{
  "mask_ratio": 0.75,
  "parallel_block": false,
  "patch_size": [2, 2],
  "final_lr_fraction": 0.05
}
Rows from block 9, named by matrix and row number. Rows with one number belong to one neuron. Each number is 128 + 24 x the weight over its row's rms, rounded and kept within 0 to 255. All counts start at 0. After the name is the row's rms in percent of the matrix's.
# fc1: MLP up (model.blocks.9.mlp.fc1.weight, 640x320), inputs 160-319
# fc2: MLP down (model.blocks.9.mlp.fc2.weight, 320x640, transposed), outputs 160-319
fc1.626 104 [ 68 127 109 168 146 141 129  72 141 139 137  99 138  86 124 141 143 131 159  92 148  96 120 147 155 127 127 148 129 123 129  97 115 119 117 146 149 144 154 144 137 134 108 151 135 125  99 118 103 162 146 138  87 118  91 130 120 143  79 172 120 139 159 125 136 109 122 140 164 140 126 103 133  89  78 124  94 147 113 106  64  96 151 127 152 160 155 160 126 126 119  94 141  82 130 142 126 135 136 160 121 126 128 130 122 132 141 121 123 109 103 139  97 118 127 127  80 108 138 132 122 128 128 163 157 116 147 149  94 118 126 138 115 136 141 135 147 149 160 122 152 108 183 101 145 141 111 122 121 131 153 154 112  86 125 131 108 118 140 139]
fc2.626 130 [110 127 103 160 126 125 123 109 146 121 103 109 134 104 124 139 178 138 190 116 113 133 113 137 123 133 121 133 151 164 138 123 117 140 125 142 137 153 159  86 191 133 106 145 139 145 137 109  71 158 176 104 104 192 120 167 109 136 140 118 130 145 153 100 136 101 118 128 136 158  95 113 126 131  97 144 118 124 142 173 106 138 153 151 117 121 122 165  98 119  71 113 148  94 161  68 104 104 150 126 113 152  96 140 136 106 127 125 107 124 136 150  88 156 106 119 113 127 117 109 151 149 134 133 132 160 138 111 141  93 145 117 112  89  90  43 125 163 128 113  90 127 168 107 149 180 146 139 144 150 112 186 112 114 139 151 150 112 173 144]
fc1.627 092 [115 122 144 141 141 128 131 128  94 145 139  95 105 122 108 131 110 107 178 170 105 130 102 124 109 154 153 130 122 108 138 127 144 114 127 135 162 146 123 116 119 123  81 130 142 134 141 111 132 113 129 124 150 137 164 150 129 167 126 166  96 125 161  97 126 110  91 121 109 144 107  97 126 163 121 101 128 136 137 128 113 160 102 126 123 153 140 147 147 107 109 154 162 136 164 133 132 112 130 109 108  77 100 134 181 125 135 147 154 107 136 169 101 130  98 129 137 149  96 116 137 166 112 152 145 126 169 101 155  99 165 135 145  64 153  99 141 119 145 120 100 117 103 152 169  69 138 143 133  90 107 158 126  95 160 167 109 141 203 155]
fc2.627 081 [131 113 128 107 139 140 135 152 129 136 108 173 134 126 142 133 105 134 102  71 145 141 146 159 109  95 118 143 145 143 156 167 149 117  99 128 107 143 127 132 122 111 151 133 123  93 132 130 138 118 111 124  83  96 102 115 164 115 143 130 116 141  82 157 142 122 147 125 154 102 162 123 107 129 120 121 112 134 141 146 131  80 140  79 176 130  87 120 142 178 177 126  87 167 153 126 154 145 115 150 178 138 148 126  65 115 165  91 160 131 134 116 161  85 178 134 160 121 162 141  92  88 107 143  82  93  95 168  89 171 108 122  82 170 121 125 116 131 147 156 111 143 151 139 133 156 112 113 112 163 152 115 133 136 111 106 137 139  67 126]
fc1.628 091 [117 122 144 113  84 175 128 120 108 149 148  97 112 136 126 132 134 148  95 130 127 127 120 150 100 121 130 183  82 121 176 117 136 101  87 174 145 108 124 101 136 104 102 130 155 125 147 144 101 156 111 148 149 115 113 101  98 122 129  76 165  85 139  93  87 141 121 121 129 114 176 117 113 106 120 150 147 128 141 137 102 127 144 122 126 116 165 182 157 150  85 121 132 128 161 105 146 148 167 142 127 119  87 131  85 113 149 107 155 128 121 109 136 137 176 135 105 113 107 101 100 139 130 118  87 129  92 122 128 144 187 130 108 142 107 120 146 152 178 139 142 131 160 137 143 152  89 125 112 138 156 131 131  88 132 126  81 135 145 125]
fc2.628 085 [ 91 140 160 144 146 149 127 105 105 186 122 104 108 156 111 134 126 119 131 149 164 135 111 128 128 136  86 134  92 117  84  96 115 147 157 146 116 118 122 127 127 146 153 141 121 167 113 117 138 154 142 159 158 132 135 155 104 159 153 126 134 133 146 100 111 131 122 145 122 115 139  95 137 155 153  97 132 100 111 123 141 152  97 159 148 125 119 112 138  81 137 152 128 106 122 199 114 122 140 121 110 121 127 121 154 104  84 175 138 110 114 129 108 150 108 127 109  84 124 106 135 140 126 125 164 164 135 109 162  91 143 121  94 107 163 134 116 105  87 132 134 108 117 136 108 109 151 156 133 145 124 142 112 102 141 140 108 124 145 125]
fc1.629 099 [ 98 130 161 160 139 120 113 111 146 159 105 154 105 114  88 111 127 106 153 145 167 111 155 172 186  86 141 128 165 125 129  82 134 127 150 145 143  96 154 131 110 107 162 148 155 145 130 146 114 112 150 138 127 134  77 128 106 140 126 180 105 150 138 110 130 114 114 167 141 179 100  89 103  94 126 130 132 161 107 181  82 150 117 128 162 135 121 159 115 118 104  94 103 105 116 136 129 132 127 140  82 104 106  83 159 124 141 141 130 139 104 120 123 121  98 148  99 120 121 132 121 172 147 121 140 101 139 121 163 140 162 139  89 108 116  98 153 118  98 107 130 100 152 104 155 118 126 111 108 114 161 170 118 116 131 154 101 156 119 131]
fc2.629 090 [135 109 150 123 140  69  90 136 114  73 178 105 125 129 156 107 148 133 134  71 124 176 133 127 125 152 139 152  99 183 138 108  94 141 125  99 148  91 145 127 116 106 102 117 106  66 129 123 139 141 142 136 119 122 151 109 156 193 138 121 126 118 143 124  83 151 149 128 104 138 148 200 150 129 115 115 128 171 151  86 150 147 129 129 133 159 104 155 120 126 135 145  97 132 120 120 128 141 156 187 159 116 138 134 122 146 106 114 118 171 136 127 135 139 142  82 164  99 122 150  75  96 116 127 111 107 118 177  86 136 136  97 113 126 142  73 119 151 119 113 173  86 117 138 124 151 117 151 145 125 158 108 168 122 124 138 157 139 134 139]