{
  "model": "masked image model",
  "dataset": "photos of plants, animals and fungi (iNaturalist)",
  "train_examples": 38949,
  "image_size": 48,
  "crop_scale_min": 0.5,
  "horizontal_flip": true,
  "color_jitter": 0.1,
  "method": "simmim",
  "mask_ratio": 0.75,
  "loss": "l1",
  "arch": "poolformer",
  "norm": "layernorm",
  "norm_position": "pre",
  "activation": "relu",
  "mlp_ratio": 2,
  "layer_scale_init": 0.1,
  "parallel_block": false,
  "inner_norm": false,
  "patch_size": [2, 2],
  "depths": [3, 6, 6],
  "widths": [80, 160, 320],
  "init": "orthogonal",
  "residual_init": "zero_last",
  "optimizer": "adamw",
  "lr": 0.00077,
  "beta1": 0.9,
  "beta2": 0.99,
  "eps": 1e-06,
  "steps": 7900,
  "batch_size": 192,
  "epochs": 38.9,
  "lr_schedule": "cosine",
  "final_lr_fraction": 0.05,
  "warmup_steps": 390,
  "weight_decay": 0.3
}
Rows from block 10 of a small masked image model, named by matrix and row number. Rows with one number belong to one neuron. Each number is 128 + 24 x the weight over its row's rms, rounded and kept within 0 to 255. All counts start at 0. Numbers have three digits each. After the name is the row's rms in percent of the matrix's.
Before each neuron's rows are labels from the 100 images, of 14976, where the neuron reaches its highest value: "top examples" is what is common among them. Only what is clearly more common there than usual is listed. The data: photos of plants, animals and fungi (iNaturalist). In brackets: how many of the 100.
# fc1: MLP up (model.blocks.10.mlp.fc1.weight, 640x320), inputs 160-319
# fc2: MLP down (model.blocks.10.mlp.fc2.weight, 320x640, transposed), outputs 160-319

top examples: phylum Chordata (96); class Aves (93)
fc1.582 096:138125169138136129164141138105146145125125119147156154124109179069070079125097106081117131133132066132120129132111126167137160102155162154089090162120100129122137104121109080151161113140148122138117140135111118128147109108121167148156137124114127139085070112167137133133153142139113135112154106112153110122130116105136158127138177127109122145096135121141083112144134167124131135147139180109177133170149088108164087111135163146132112135141122126111090156145146139130115115108082124
fc2.582 083:125120140126116110118142120138121110146140110101109134162118146224152148139121142106119168158153144154152142095123163104131135131126100110152119119111120105123127131143124170149134147120102108103147135101136151113138145106148093108126135211125146135127158119125116096118124091158157137133123138166146194134125121124171091112102129162153112129142124106087155135121128084115079131106128134142124152053105087103114134158149128117146140122146118151145112106126133131135144160145136139

top examples: order Lepidoptera (32)
fc1.339 101:145120152106126172117151141148172115136099135109141147118132139125127139113080159130142116154143125145114177099121116075100069179132119155126086102114100124128086110111133153127128149157116119099093145139159112150134092107133113114109140129120118129147177158106126151158152131156143156162175129148169122138132124136127144122147157142184103095192147097145120126129106160130094111114161160121148130128168148158106090131157171134102106112130124168109142150118128105117145119151067129
fc2.339 110:103125114096147150175148126114147139128113137150114134116098115123119124112121122106138165127143150145130136113103139123130126133101116152147118144141135114126076159145137122150115143133103123127110155114148108126187161179107103112099124144148084144121115066110118126128128119115156127131133103133125115135125056082115126126113109156133100139174134132131144125116112146116107079129156114148126093124210124132117125161094155156160122118141121149120175175114143129058124166122080131

top examples: kingdom Plantae (28); phylum Tracheophyta (28); class Magnoliopsida (25)
fc1.606 098:105142149135127129085140132127111108104111086174187136120182104144124113107100180110158117150114118140123115157141079116121089141134145141145105128153122119126134162121131141115119107127174127158083109171153103091112137107099127116118135123125124115139138123101138114142102113150121115090112107103135136130108123118087130098143125112164105072115133150114107119157114164193097127121132174175173095144134157158094139110138092117152098126135116177125089145122120104112143141114108126
fc2.606 107:129134141137136177121115126127126112112128129085066093086126116136123210134115141123123099143160134100119151131148123104094116117132128132126115201091077143131081097104105144186119111126185120165139134155168111145108094138146112145127101089123098092164136121133148126094152127088144124141142150105112132105135084068158153144121136092131115108169194147118168138118111124135106096107133136177129106093170190196121119154090154132131128122127124088093160150118116114110156118160082125

top examples: order Passeriformes (51)
fc1.145 110:149093098109178172129120133121148121139105131092125159142127120121147093111123109122133145163084127164121087150139102085099157151127126134114114128124125081129146141134122130098126099170155090156088116134145113094141127091139119112153155107094097184148123114127140170080133115130096137119127081117140080154079135133144132076137122131161079117139120128134093146111109121145097085155130127156108100124171123127115185130150121155152123129156119161098097140138160127137155153097136155
fc2.145 113:119151130100122097144126163157142166108122158038171129134140109171131141148088120157120102106171123127148083146121122171161159125114118128162141092192147131144125096133124080123137127140112146125120134138122155127130134110120124120150136112136147152116150160130128157081141153113157112098104137149127129140142136131166130147117116100110145168136068121107161150144143121115126132105120087159118125085092106109149106125039119109142125130134119133144084127128105131146118118130172125

top examples: class Aves (93); order Passeriformes (63)
fc1.481 098:104127134123135147137132161110168149055115158143128170102098160118101118130141166153156092152155105099141198123144128099131125099129171119135149086147137085132126098151121140159094115117136109166124138153132107110138076091105110146156128147041090119150135118125193123114062135109122146109127159148166169103103098105138120153126140128086117126147173104120116117111112150131125122105159143134179140091134101132119128120119130101148129120141112123088172138164127081115160129160112145
fc2.481 094:102136158136120124100130131133118130133119125100140135119102170193125145137181131155121030099114105138137132134123098114118094105146147174091109101188129156115129129130108045087166135111135092105124146158130151144110095108104112115127130101158139090080113152150145139105160131151091136146152118163126157139128141107159117148112142093157131130135186138107145116106109129127165144124146145170125177128134157117152156138145134093124127123114139126142156123136152109129142095118115130

top examples: order Lepidoptera (32)
fc1.586 097:150131120111129118147112131153109084133098097148131134146127133121120141134100107125142116120165117138116101161120072150110163162121120124080125115142154105119135150093121082131128135163104120168117111145107087141118072121136157146116109127142129125189128108131131078079131130124117142123109121105115076130124154155123147104148115089113151142105208129142143098137144110130108129089101144115108106138139090144135091133148095113161105131127095150148119111119113120156113132122101136
fc2.586 124:109103115161135158131110141118105144137094130106108135063182149130123128143142161119153127138154151146143115137160083139131148134141122145115137126146144096133093116150130152110139110127138165124080102114111119048103139118139119147126135112113090147098139127146126133142138092160148130149118091141102129139104095103140157100114074114112103159110143128116114111169157086140080117114109123151103160126157098144132137140092082157151093130151086135136124145118114104081138103127125142

top examples: class: Aves (94); order Accipitriformes (35); family: Accipitridae (27)
fc1.613 104:127134152140089124130127155111149122107156105150111123127105089151132140125136096171120117138136142110132159138130120086096118076143131140130112074159096134092109094086093136129138109130098139069122167157155161107117146107122130103181125111141114129088142152105142150147122105136157145108165107150128151165125119107098167132133138101166142116148158118162149100119113135149114076129139136094119154147134133152131112192122135136146110104187129160112092103151100112115144174131145147
fc2.613 088:155159124117155148129107125142091141125167123135105114128124101119147138166156127094120164127120109110130151138155148157140139099130129105182137156094158139160130095140113130176099153113154134115140140149110102101115151180152132152115115187157128090169153140108089155098090169087130120135107117052110120127174140155139095161079109160095123142106077142166121157148148131114153138124108143137121091139117209120120127143067111152121164116147130096137105111148115165144101108142150119

top examples: class Aves (88)
fc1.24 102:132122161127117139131156155109143158124123128175099153140129107109120139087133142101101131149140147137123172155122077095121099115144164160116124159154097118121163158132143104123111135176114123081113149117122122123140113158128156117094148046088137150132128080119128137114114108159136173101149127130158151119096097104076145122150150118146111122183096146105122108104122158169113111139147150078120151148158146161127153110159157129117115158093145160145133083100104118109156140104107171
fc2.24 123:131130156133124122097141154169174150106140172121126137169103118124138155108125121157078135125161125123110108121081145106162109111121142073138118089154127178122149113124159134131119111151126081148118162114154170136163110129104103097148158134118182117113135164109133122184107131122136144084153128134185141130116184164146134141128170108136130095164107107117140126069101153138145102107181084145131111128077097093139133122110166125132141148145186171114082103128166133157132130103148145

top examples: order Lepidoptera (37)
fc1.203 101:122146105111129151150118167127103138139107109133059136085097143153094127117124123128174160060088129114114148146180131131132146138162140143102131088135140123107101105145124133112137131116136100123098133133157118129062113111077126136129097122107078148119135162130129126101124089121111129096153134148135159176121138079115147079117133129147162128137162155126087111132124140140118127172125153145127136121161144185115136158124106129185100129096106113149173163108113124096104080138117131
fc2.203 100:115126123096142159175096107145139152145106127153122134172152133145103099167144102129125150138154115126134146141100108197130182119119155146169161084129194146124117089161140127184115136126124137138128131115131115147133153126113138130152127178129107109138118087127148131140124176135137105157139110105100090138112133143164070186091126166098127180138113105159111150137137124105178124123131116139122068148174156130121124119133144111102109124135176123121126136140116122100100131141143128

top examples: class Insecta (59)
fc1.546 094:124180140114139139115110123118195136109111149107141169086106114137114131092106086179155143104115136126122103154121100145113119100127167115084106169125124150129144154119127126138136121121149105118130116140130151132098132127108138131137136088126130140173083135140144183134108125158129113117167122146146114155105165149127143135154149132139151106116172114141128137109093125143123120145157141132114136142100141141156095141148159142115105152109133156090110123120128153139115093112140136
fc2.546 095:149116082112164142163153120127112108131111131149115139134150068124142092094074144069141184122140125102151090138146097134124133127124108136122120161128118078144103219130140123145105118137119175130110123093125082091165167126134134138133130119133102164117120077111126118128136126140162134097115129100113102151126110130124172107161101155138104121135109126138133124122127102144069105119143145148100109153167091133113122127148124209142109128130107165112124170097126128107145151097132138

top examples: phylum Arthropoda (82); class Insecta (80)
fc1.563 097:102144129131105117124121142124132096100123108093138134104106117113121160142136084111123172118093073112126122145148111110156136167126153153085097142120136124119146121097141123153128133139170130148131082129122148116097111061138148097156121101120140172131083116153114123101167120158112129126146109170104117122130128133161162103197163114122129103169201096124132187123100091154114139118130151139120130109127144116130110128149120172151151120107111105085087138107097138144107099148152118
fc2.563 093:143100099140146133146159145108106141119126156111113136134126115113154112121078142095138142140156138144149120148167082124127130139130117074082145150124120073113104173147144140148089115165148128088078126119114076097147112138129126140143136150115082172153100137109124116116123103130154140112093116096105126149128097126093146106149092160136117113130110151135127086120130061145067120122118124085093121123145098149093134132121118145164110147159094152166133159108115113115171161105121157

top examples: class Aves (83)
fc1.191 095:126145125116130129091139151126148117138126132136154124143141120172113093108150120150160124112137104119141100112100065112099108141123128116096114126146097114117184170080115078129150095152109119124148129133096162162140119104116133162120110106145143156139085144139144126114213149147126138150138186193137139115114127175156125115152168138131113120138165125106141104105057113155122141107152144079106133121127112141130122117122159125100141103100159169093095137134162123126118173100125109
fc2.191 076:136143106136116174139150128143110126117135110118112138157096120114139113110090125075129189131122100151148105131152124123130131121122140122065146113104126074161112192150153172142128140141173117117103162107146096087146105123122142119119146170134090132134085082147108100129098102140117136092111116086132096146127086153104168124148105146141132150132147102148141100137137103149077103122122135089106104160140079103096142147202120174177132131148109172132128125120109122117165153091151143

top examples: class Aves (83)
fc1.163 106:088129133159125154132094141103144137134117097121149119136143194134084127146170133166118082103083125141137142116102108145101140102143192190104130087137109132141111123126104089122143118116099105113132141141133120142127126128110130091163120124112103129154098086116162088077134130153104127133126173146162136114120112090146113172116138088136124129139157105121113128109123135122122097133146164154145178094141099147126119152128165115114138123106129104132152156142120110108119120123112133
fc2.163 094:141133107079133095132126120102155118138122142191162137138091100158156126073134056116122214138168131133133154147116138099131130149131128086179103126170140145106106112130177170146057105143084131121123167120133125152173132152122118121125141077107119163158156137089142108162104129129176144100132136125152143143140136101079184073131146145129115115154117157160132116102110139137112108129149116094108102110146083129083120118153158153131132137138121148152121135123128150137142162124129143

top examples: class Insecta (59)
fc1.230 111:076173101145084133111140136116129146131088134154186138115148135141119112108109121117161131109149143105155137115100076114153124141134140164141094098160082116125138114105102081127130129085119126090131115124101168131169137060114140091131124085110141160111098140151164107125143088157156156123117160137120138117115125085137144117168104089122116111152154107115146106153139107151116135126109151141136202098149072116127125131146111135157108147113120153090083129112136128089135153110144183
fc2.230 116:097139148142109124121129131124126139144128102127173129098147161106093158147153147158110069149114157129108151128109129144123109109128124136114140128160143144139108075133144094084178164099188107105121117134122131132110093167097105119120154176141152121103131163112127144075116118111126144139121130195138149121141122090102101132099127130130143118110123123096141163165152139136145145114134122133137138088089188123163155130066123087127114141135115085161160137146116133133139108140129128

top examples: order Passeriformes (51)
fc1.94 100:104126127135165149137147079130118089134123146140136139089127161095107129115114102150090097118098106103183140106160076072143125121130149197157159142178130108126126154153087114147105127111153118168137156129138127135084130087110162140124132069116108188128101085159109118111122118192066140115146122122129124136099101083115129081186143126163110142141167123105113119128107146132126159130139172130116125085110182148108098147155120153157159143132121162108113112147120113126144133103109110
fc2.94 102:166127127128153134140147106122095113135136119111126115110145124113145104134126095146143108130120091135094135140129100141101116163170096095166123147133156114124154090125135135160082090124127140143134115151128077130112138157116147174110122163145137109164163140118104186141121189082138115164132131091116145124163154136072132129107122141118122097121082197179097132130111134119114164138133134129141084109134167090088117137116116159108136122124129129124153129141138150151131109132125120

top examples: phylum Tracheophyta (25); kingdom Plantae (25)
fc1.508 086:129123116148116136122141113149108126104098134064106135143125139135122144165110164165156154132111073107127117132102145127115128131177105123133147102174145112109127103097125104129152094129144104156120120164140143149115101085135195107110134163103128139093155156138113092101089123143102150064135166132131175161126157110097133133115129087100101115125130145112114115102093128139135122146132102135156103060120069150150114160138107140140118152129101162097163179094104111173131109105150115
fc2.508 069:136150137073122112157084091151111123127145115122162112151202132152121066126193093083114178138137107127144099172132138131134171115097141135127147160135149120160120121150145122129091134118121127118125091136113092123161153165167134148130119139149139124138090099132094118123110166134156112140112093085085084138140124145103090160123100137135102162127117126156155131145159142124162154131116121143125091177136138099104131106166145136118149125108154131142102113120125144141129154137148128

top examples: order Passeriformes (55)
fc1.278 112:127124135146065145088112140135139101126129089095100139110117087131128127096090100132162130104083142138141098128141129146131140061142134168130090176142122115121118138114110102135154138126126138121114135122163099126116131141093135144085122116130118116105129131109155114202107089186134136117127147120124114157126113082144174115146137114208128118122141076173178137112118142147094098143145155096131112136107177136150105147171141139167111129143103193081160131137111124144088105123163153
fc2.278 161:151129157129121110124119111150155115104145119124091097146107133146166133123087103088114117071114083104117114121114125140101139110137116127075130144113114133129124124097105112156107129107084150150148160162151149169162154154139149118143100105154123093116114146154116096159149133125117088126139176095163111101169156133167119149130160094119145116158135123115144168092088122095143112156170099150148092132138096092142094121157171158115139096104149120101107150146161157151095166152136105

top examples: class Aves (86)
fc1.301 110:080153137137174152131121111144139095148110106126151126142111118109114129143136129142155136138126136108146171130110137103129151067151135167129113118130169116111170159137115136116099106116167112135087135135097127089141091120152122136139126130094136145126155166133151099142096127156107146112121114113141124147082152088138126107163122114166083169153176145098136121106108126123147119142134118163158137120134135092123140151132161128156099154103129145154101140143112093115177125127125139
fc2.301 114:111118115157116140116104144116103164134109121133142142129108134112136148126131129137131136136094133146120144151140171107165125094139130160069116094150154118102127045146127068144167143162121137117114136105148168105098086130122130112108186106108133135127095116147158122134088114122115186097106112158140076156117122119078149130111109127138126181108105120132130093141145151147133153105113127062134135115100116091143158126119108116150107188164115101132147112150123120139104131094129157

top examples: phylum Arthropoda (65); class Insecta (64)
fc1.28 121:133104139140086151128109089138130100110123128093160123150140161126107117110144173130139110129125144131175125114122110098113132092105181144116107160090077106136112099139123167123136102126176143113130108157096120115131111151136143114162120108139113150134139087100137087136141119161147155150085106075131139111121081127144102156177097092132104100123120084065151125146134105139148115112116109142100098137134143097140140126133115126119107119103143115115101125136127130121152174131146146
fc2.28 160:123150089126137098141146148113070096133100119138158130101185097100130140107109137141196126130130139141121121123190116121132133146135083111137136140135121104101127162130130126108095115134146140142104060118102126103065148124110127166082118135127130159136130164121121145129138114104125129136111145143084106132134179127105146066180092153135135112075117186149121130167151115122089183139088134110108141104111129154112107140134081099118124118155085149140143154122099148155135092134130133

top examples: phylum Chordata (92); class Aves (91)
fc1.199 091:116118112127121135114140118099160140125093103127117098132090115148134116152124160137149094138156158097136145132084122113109126097113169121101144116127122152084109122155128119138126108114139121077116155120108175177197148116126118130172148126068126151122148141126186115131159102138143115124155164132168115111125119109101141139107161149129130156101100142130142131119139130132134106125147117075124179130141082129168122153119165113132113112167112102123135133134125121078119182129118118
fc2.199 078:183136090123128131126091123122090116124138121151070111143125117239177156157206175095130190125150079127139110155184153153117141093144120117128137116141168124128137121138122180153126128113140132136157131122141138090128166145146143131101112148142133092161113132151125099100130120100117110124117127080139134137154131134171110144058114126123128160103115142117133151114118117117133135131157121172131110117129135086115129138067114160127139108140124096136129093127148152140147140141152125

top examples: order Passeriformes (51)
fc1.502 099:104124134105106141140110092119115127074144085104104124111156151086113086144091145152132097158138160153098142107119104133107147114135124108122160134125107091095113108120111095073153133124114137152128133116102110141157069143151103160165142148137115120156139099143170159122173132113132151127129111156126106095118112133102114111139123122129143118151097086142125141138109122127093085122156167083141118139126157140123116135122117089090121144157083154119137149128108127103121121125126119
fc2.502 087:117114124149148147132111127132112122139121137122137149154125130192107135121181148098136158170120154137132128134129151107139097072133140157108124113146134128114132116143155164135172145138160112087121116087137140113106131116107118109128175122097134137148050106130142105102089105151124156123120121153114148158098110138155116134074115146155108147121177101099145108130132121177141128100124145101134145128121118146139197150138100124155120167133134136144144134134123105117186129084124169

top examples: phylum Arthropoda (60)
fc1.232 097:137123139111152146091098169134134122147127100152114147133132122121151140129126116090148130111119105126146175166106072105128121132153123108098085114108088173108178131066130104091113061131121106114142110173129161098130143132156137121120111140120152096100095154094128144155142106159115138127131121098119174098118128095099147138170149094170106071130111132123124130083121127177155108120124104140143114169105135095096099137101133134128095092130158164106075141113155146122135139140156110
fc2.232 086:134150145098108154141105108140126155118141149130092120135128132138125089161184194089112121119116141116162116114121093163112159093088123138130180119125197126141106140151119157121143187139121118127122142124120090132146104082126114137119138144146114116209049134156114100044132140112127117143146119115130120131150106133178112148066123163108136238121208123136128093133118135116144122122123127087118097162155126113129136108136130129118137132126137133140133119130127124119161140115139147

top examples: kingdom Plantae (34); phylum Tracheophyta (34); class Magnoliopsida (33)
fc1.361 099:136120138137104136122145081141119147109128145114124106173118124133128129104130157139135129139117149130183136127144116096106111103099172128138098145113044083130118118114132157114137132127176137125103119146144126133125102126154121087132113102133148140134138057096142104144124138137122127147120097074105149108105095132138120158186158071129101063117149105079167108144115115126127119127126114160114114135134140147094126096117087111137106112109141156117102127150141117135138161134136120
fc2.361 112:117172101144127119129121140118075114115106132142143126108173110105132156128125121134182117123146142129120102117191128125126120120136077113134145143119107127102118120127115138132094115134155115143115066141123155119071139162107120149084113130113133114119129170122131146139140111084110126124129161164089134120136195120142130075158101125118138107091161182131114132148148126119091177142105108192116127101119114145124099147098098111108141114155094112129152144134100143153150083154118132

top examples: phylum Arthropoda (73); class Insecta (72)
fc1.202 092:156138157128113107135140170130117116129101087082182127109161129146111137134096139136172146139093122150137097130147100130135086121138107131126122131151128121112151140108108166083164111139169066119064091128124128144105121109082128099140129146108187145118160136100122147146124136124082119129124150126110126154114130139150149091085132072183105087122111117089124151121106153166120142165149093117143150138088113120130137129150071112137121120159130137142144149119098109162137106113160086
fc2.202 080:158114124075131108126123128128135098120148124092115090107156119199144167144175140136118144146181116138117199128117162122095155124125128092145128177117113135138121089118151119151100129108121157128149115135140142147095101094171123131145119110139124133192142136139126113084151131121163127166123142079134157125148132110149105161129126148120117160124145154131190150122095110123105159105134146107140100061097163147131135131116142117121135125153133084088103141116143135146117155157142127

top examples: phylum Arthropoda (61)
fc1.54 089:114147133133156138149124134107141109111076157119134126108141144137132138125118105075190116122127095126171105114092129088115108174144148143125110102114139112096167091114103122127119087113133113084117093154134174143119099077114153156121125113144120137150145136117159120140140099132128115103136141136130168152123144100122145111127126096113125114119123138116126125156125122154126123139115109105137169122139079150171155119128119136129093091102104169093131177122149115100109140148150118
fc2.54 086:113151120114154111137126111101100137137126122143151103135172125138102108182171210119134133110131154065134156130130115149131130106104118132113121137137155126119119150132131121170136161106135119126137090134125109134152218198105118148118112118144143108148082103100119162132138154111143113148110125173109128123138112102171087164101107161130135138111126139119106146168161149109172157128110131158146079152133198129125121110093119131109127107140156073141187137139124146124130148163124113

top examples: phylum Chordata (98); class Aves (97)
fc1.485 094:108152123194140139099105133109112126115126131166104141129094136113106133131140139111087164121087140134160119126130106104100159105160145225096114151140133141145124130136118178113143156127142150154133153140146106122097108133133150126113137104100125137115131093152118084132108116123124115109111099129125076131119116124133125124137134130127110106093139092133121079143167152147129123145132198170142114178153125119134099125145108130142115115100142114065109126131102095112187140120143159
fc2.485 083:139142135125127140153110118127104128131134089076125100127169131159122132160103131101152114151141102168125242139131130159130155165161110104151134119122143129126122084136113115164145107115102149088143115132130114123111164102147138130118117180101128124197155121132113149085160151150146118152121124102098167116134132121089124141134118138106136125126129150137125133162138113111106137128111155011132114044131133132128124129134104126119139114140123120121112139133104141134091122156133136

top examples: class: Aves (91); order Accipitriformes (28); family: Accipitridae (25)
fc1.587 102:124124199163125150159146161130210152148113140118133141120094115138112130155111134136081135120129119161120145127149091137123138118161188099104107092124114147126121122142131114145142124157099065086131149152141100174147123153110140141235128142091128130083120154109167142157129161170125121142145109099148145125126137138082136151124175096131118107145140102120146100119130123118125103117154089124131172129092126116153138155123125120134130110147119105130125133127108108136121112119125123
fc2.587 081:121142108109161119140091129134108133142163118125147112118141132169095109153204148116076161116151076097121139162159146155129139100126130130137124127161163183163133085120121148153133133121091145138149118130099129116093157163101155142110121116167144107193094137148126156120111160100135122151122109134116099127180138137167116159074122143103137185083105144144120148130142177121197151125141142136138095183115147126120135111085090130112159124127153094165126115147130163146100085139145121

top examples: class Aves (83); order Passeriformes (59)
fc1.252 115:109133177126094128121104094141134118192099073136128131103119083140116156103066135107147129112129146129121087176110109118095143134151151187096111151156129098131091141148107109055193147139140155123104135132149086138145086165111125148129113182135119120088145179103153094137098097156113133126128142174112130152101106124121125111088131110194092125123106125126162081133147144115105128137145130158146142126120144160152135110146143119145106127096096196147086108141131133119107159106152130
fc2.252 138:112120148118131114083159121128139117117128175118061122118116106138147149102163181099124146134159128130120100125127117089125085130117131091146137168112128126117104180125184196141086136120161108146115124119122147122140077085133068120133148128132115112091161160106130096177153107101124145124118122124141208145145143131174110121102109152145137070134107136116154141136138086153109109087136125108117122114119141156121164114140136117132126144154139155117114136097123124123145154102117154

top examples: order Passeriformes (54)
fc1.545 095:128135142141109121111112154137102128110144115143156101138153150119116114129146194133127081118122161121070160111154117133084116119115145135072151143099127108128094142112098080079150136054152157145130152162148139128124131169152135138143122085122109118109093115102108168145145160123089117169140116139124075085147124134137118164116134101121140131133171107157105172146132116113138096119152125133154097171167163106159121149117114104107112129122124118099138113138157128116120158145105101
fc2.545 087:072129123131127118148150134081142130144085149148138152119128131138070113092112122136154162144127152131142120138109122104136125126148159132106116098171143123104124157141152174115133108154107111121091116098122141140147132092084124118151154133083120171112139117120177092154102074195133153102115122189130163147077109100099152114119112121148103136113109123125126077126140134160131134114126123114125141120130076128131143151147119117166094145138117169130131157122107087099169144105146163

top examples: class Insecta (59)
fc1.579 094:123139100131095147131112164143154156124109103122110160088118143138129141157155130105187128126112149152146118100121149121115166147144160146106137083128089131117098103129079120128139115159138119084082103125183176128139087093140144110135137148102069151157118117143123132098113093150135163093156140133098142145112109129102156149137114099162110154120136111154126098132117132134086097135124126116132142135170085140116136119157135147174092137162105162112133149118114089109119125147137126
fc2.579 090:105134138121146139109130131130123163136115154106151108105165130122076142138103095138145108118172122095135191136095089150116096116138135180190120122133149156126113095144130113176162123127140164140123117148128133139101140142100128135128115098140130078151146128147130144152139140133127114146113131191107102113132100104155130168085117103124115125107140101114119151155145154117184156132113117174136111122151212113153100114064110116118113129117114094113155149160113140118133118157156110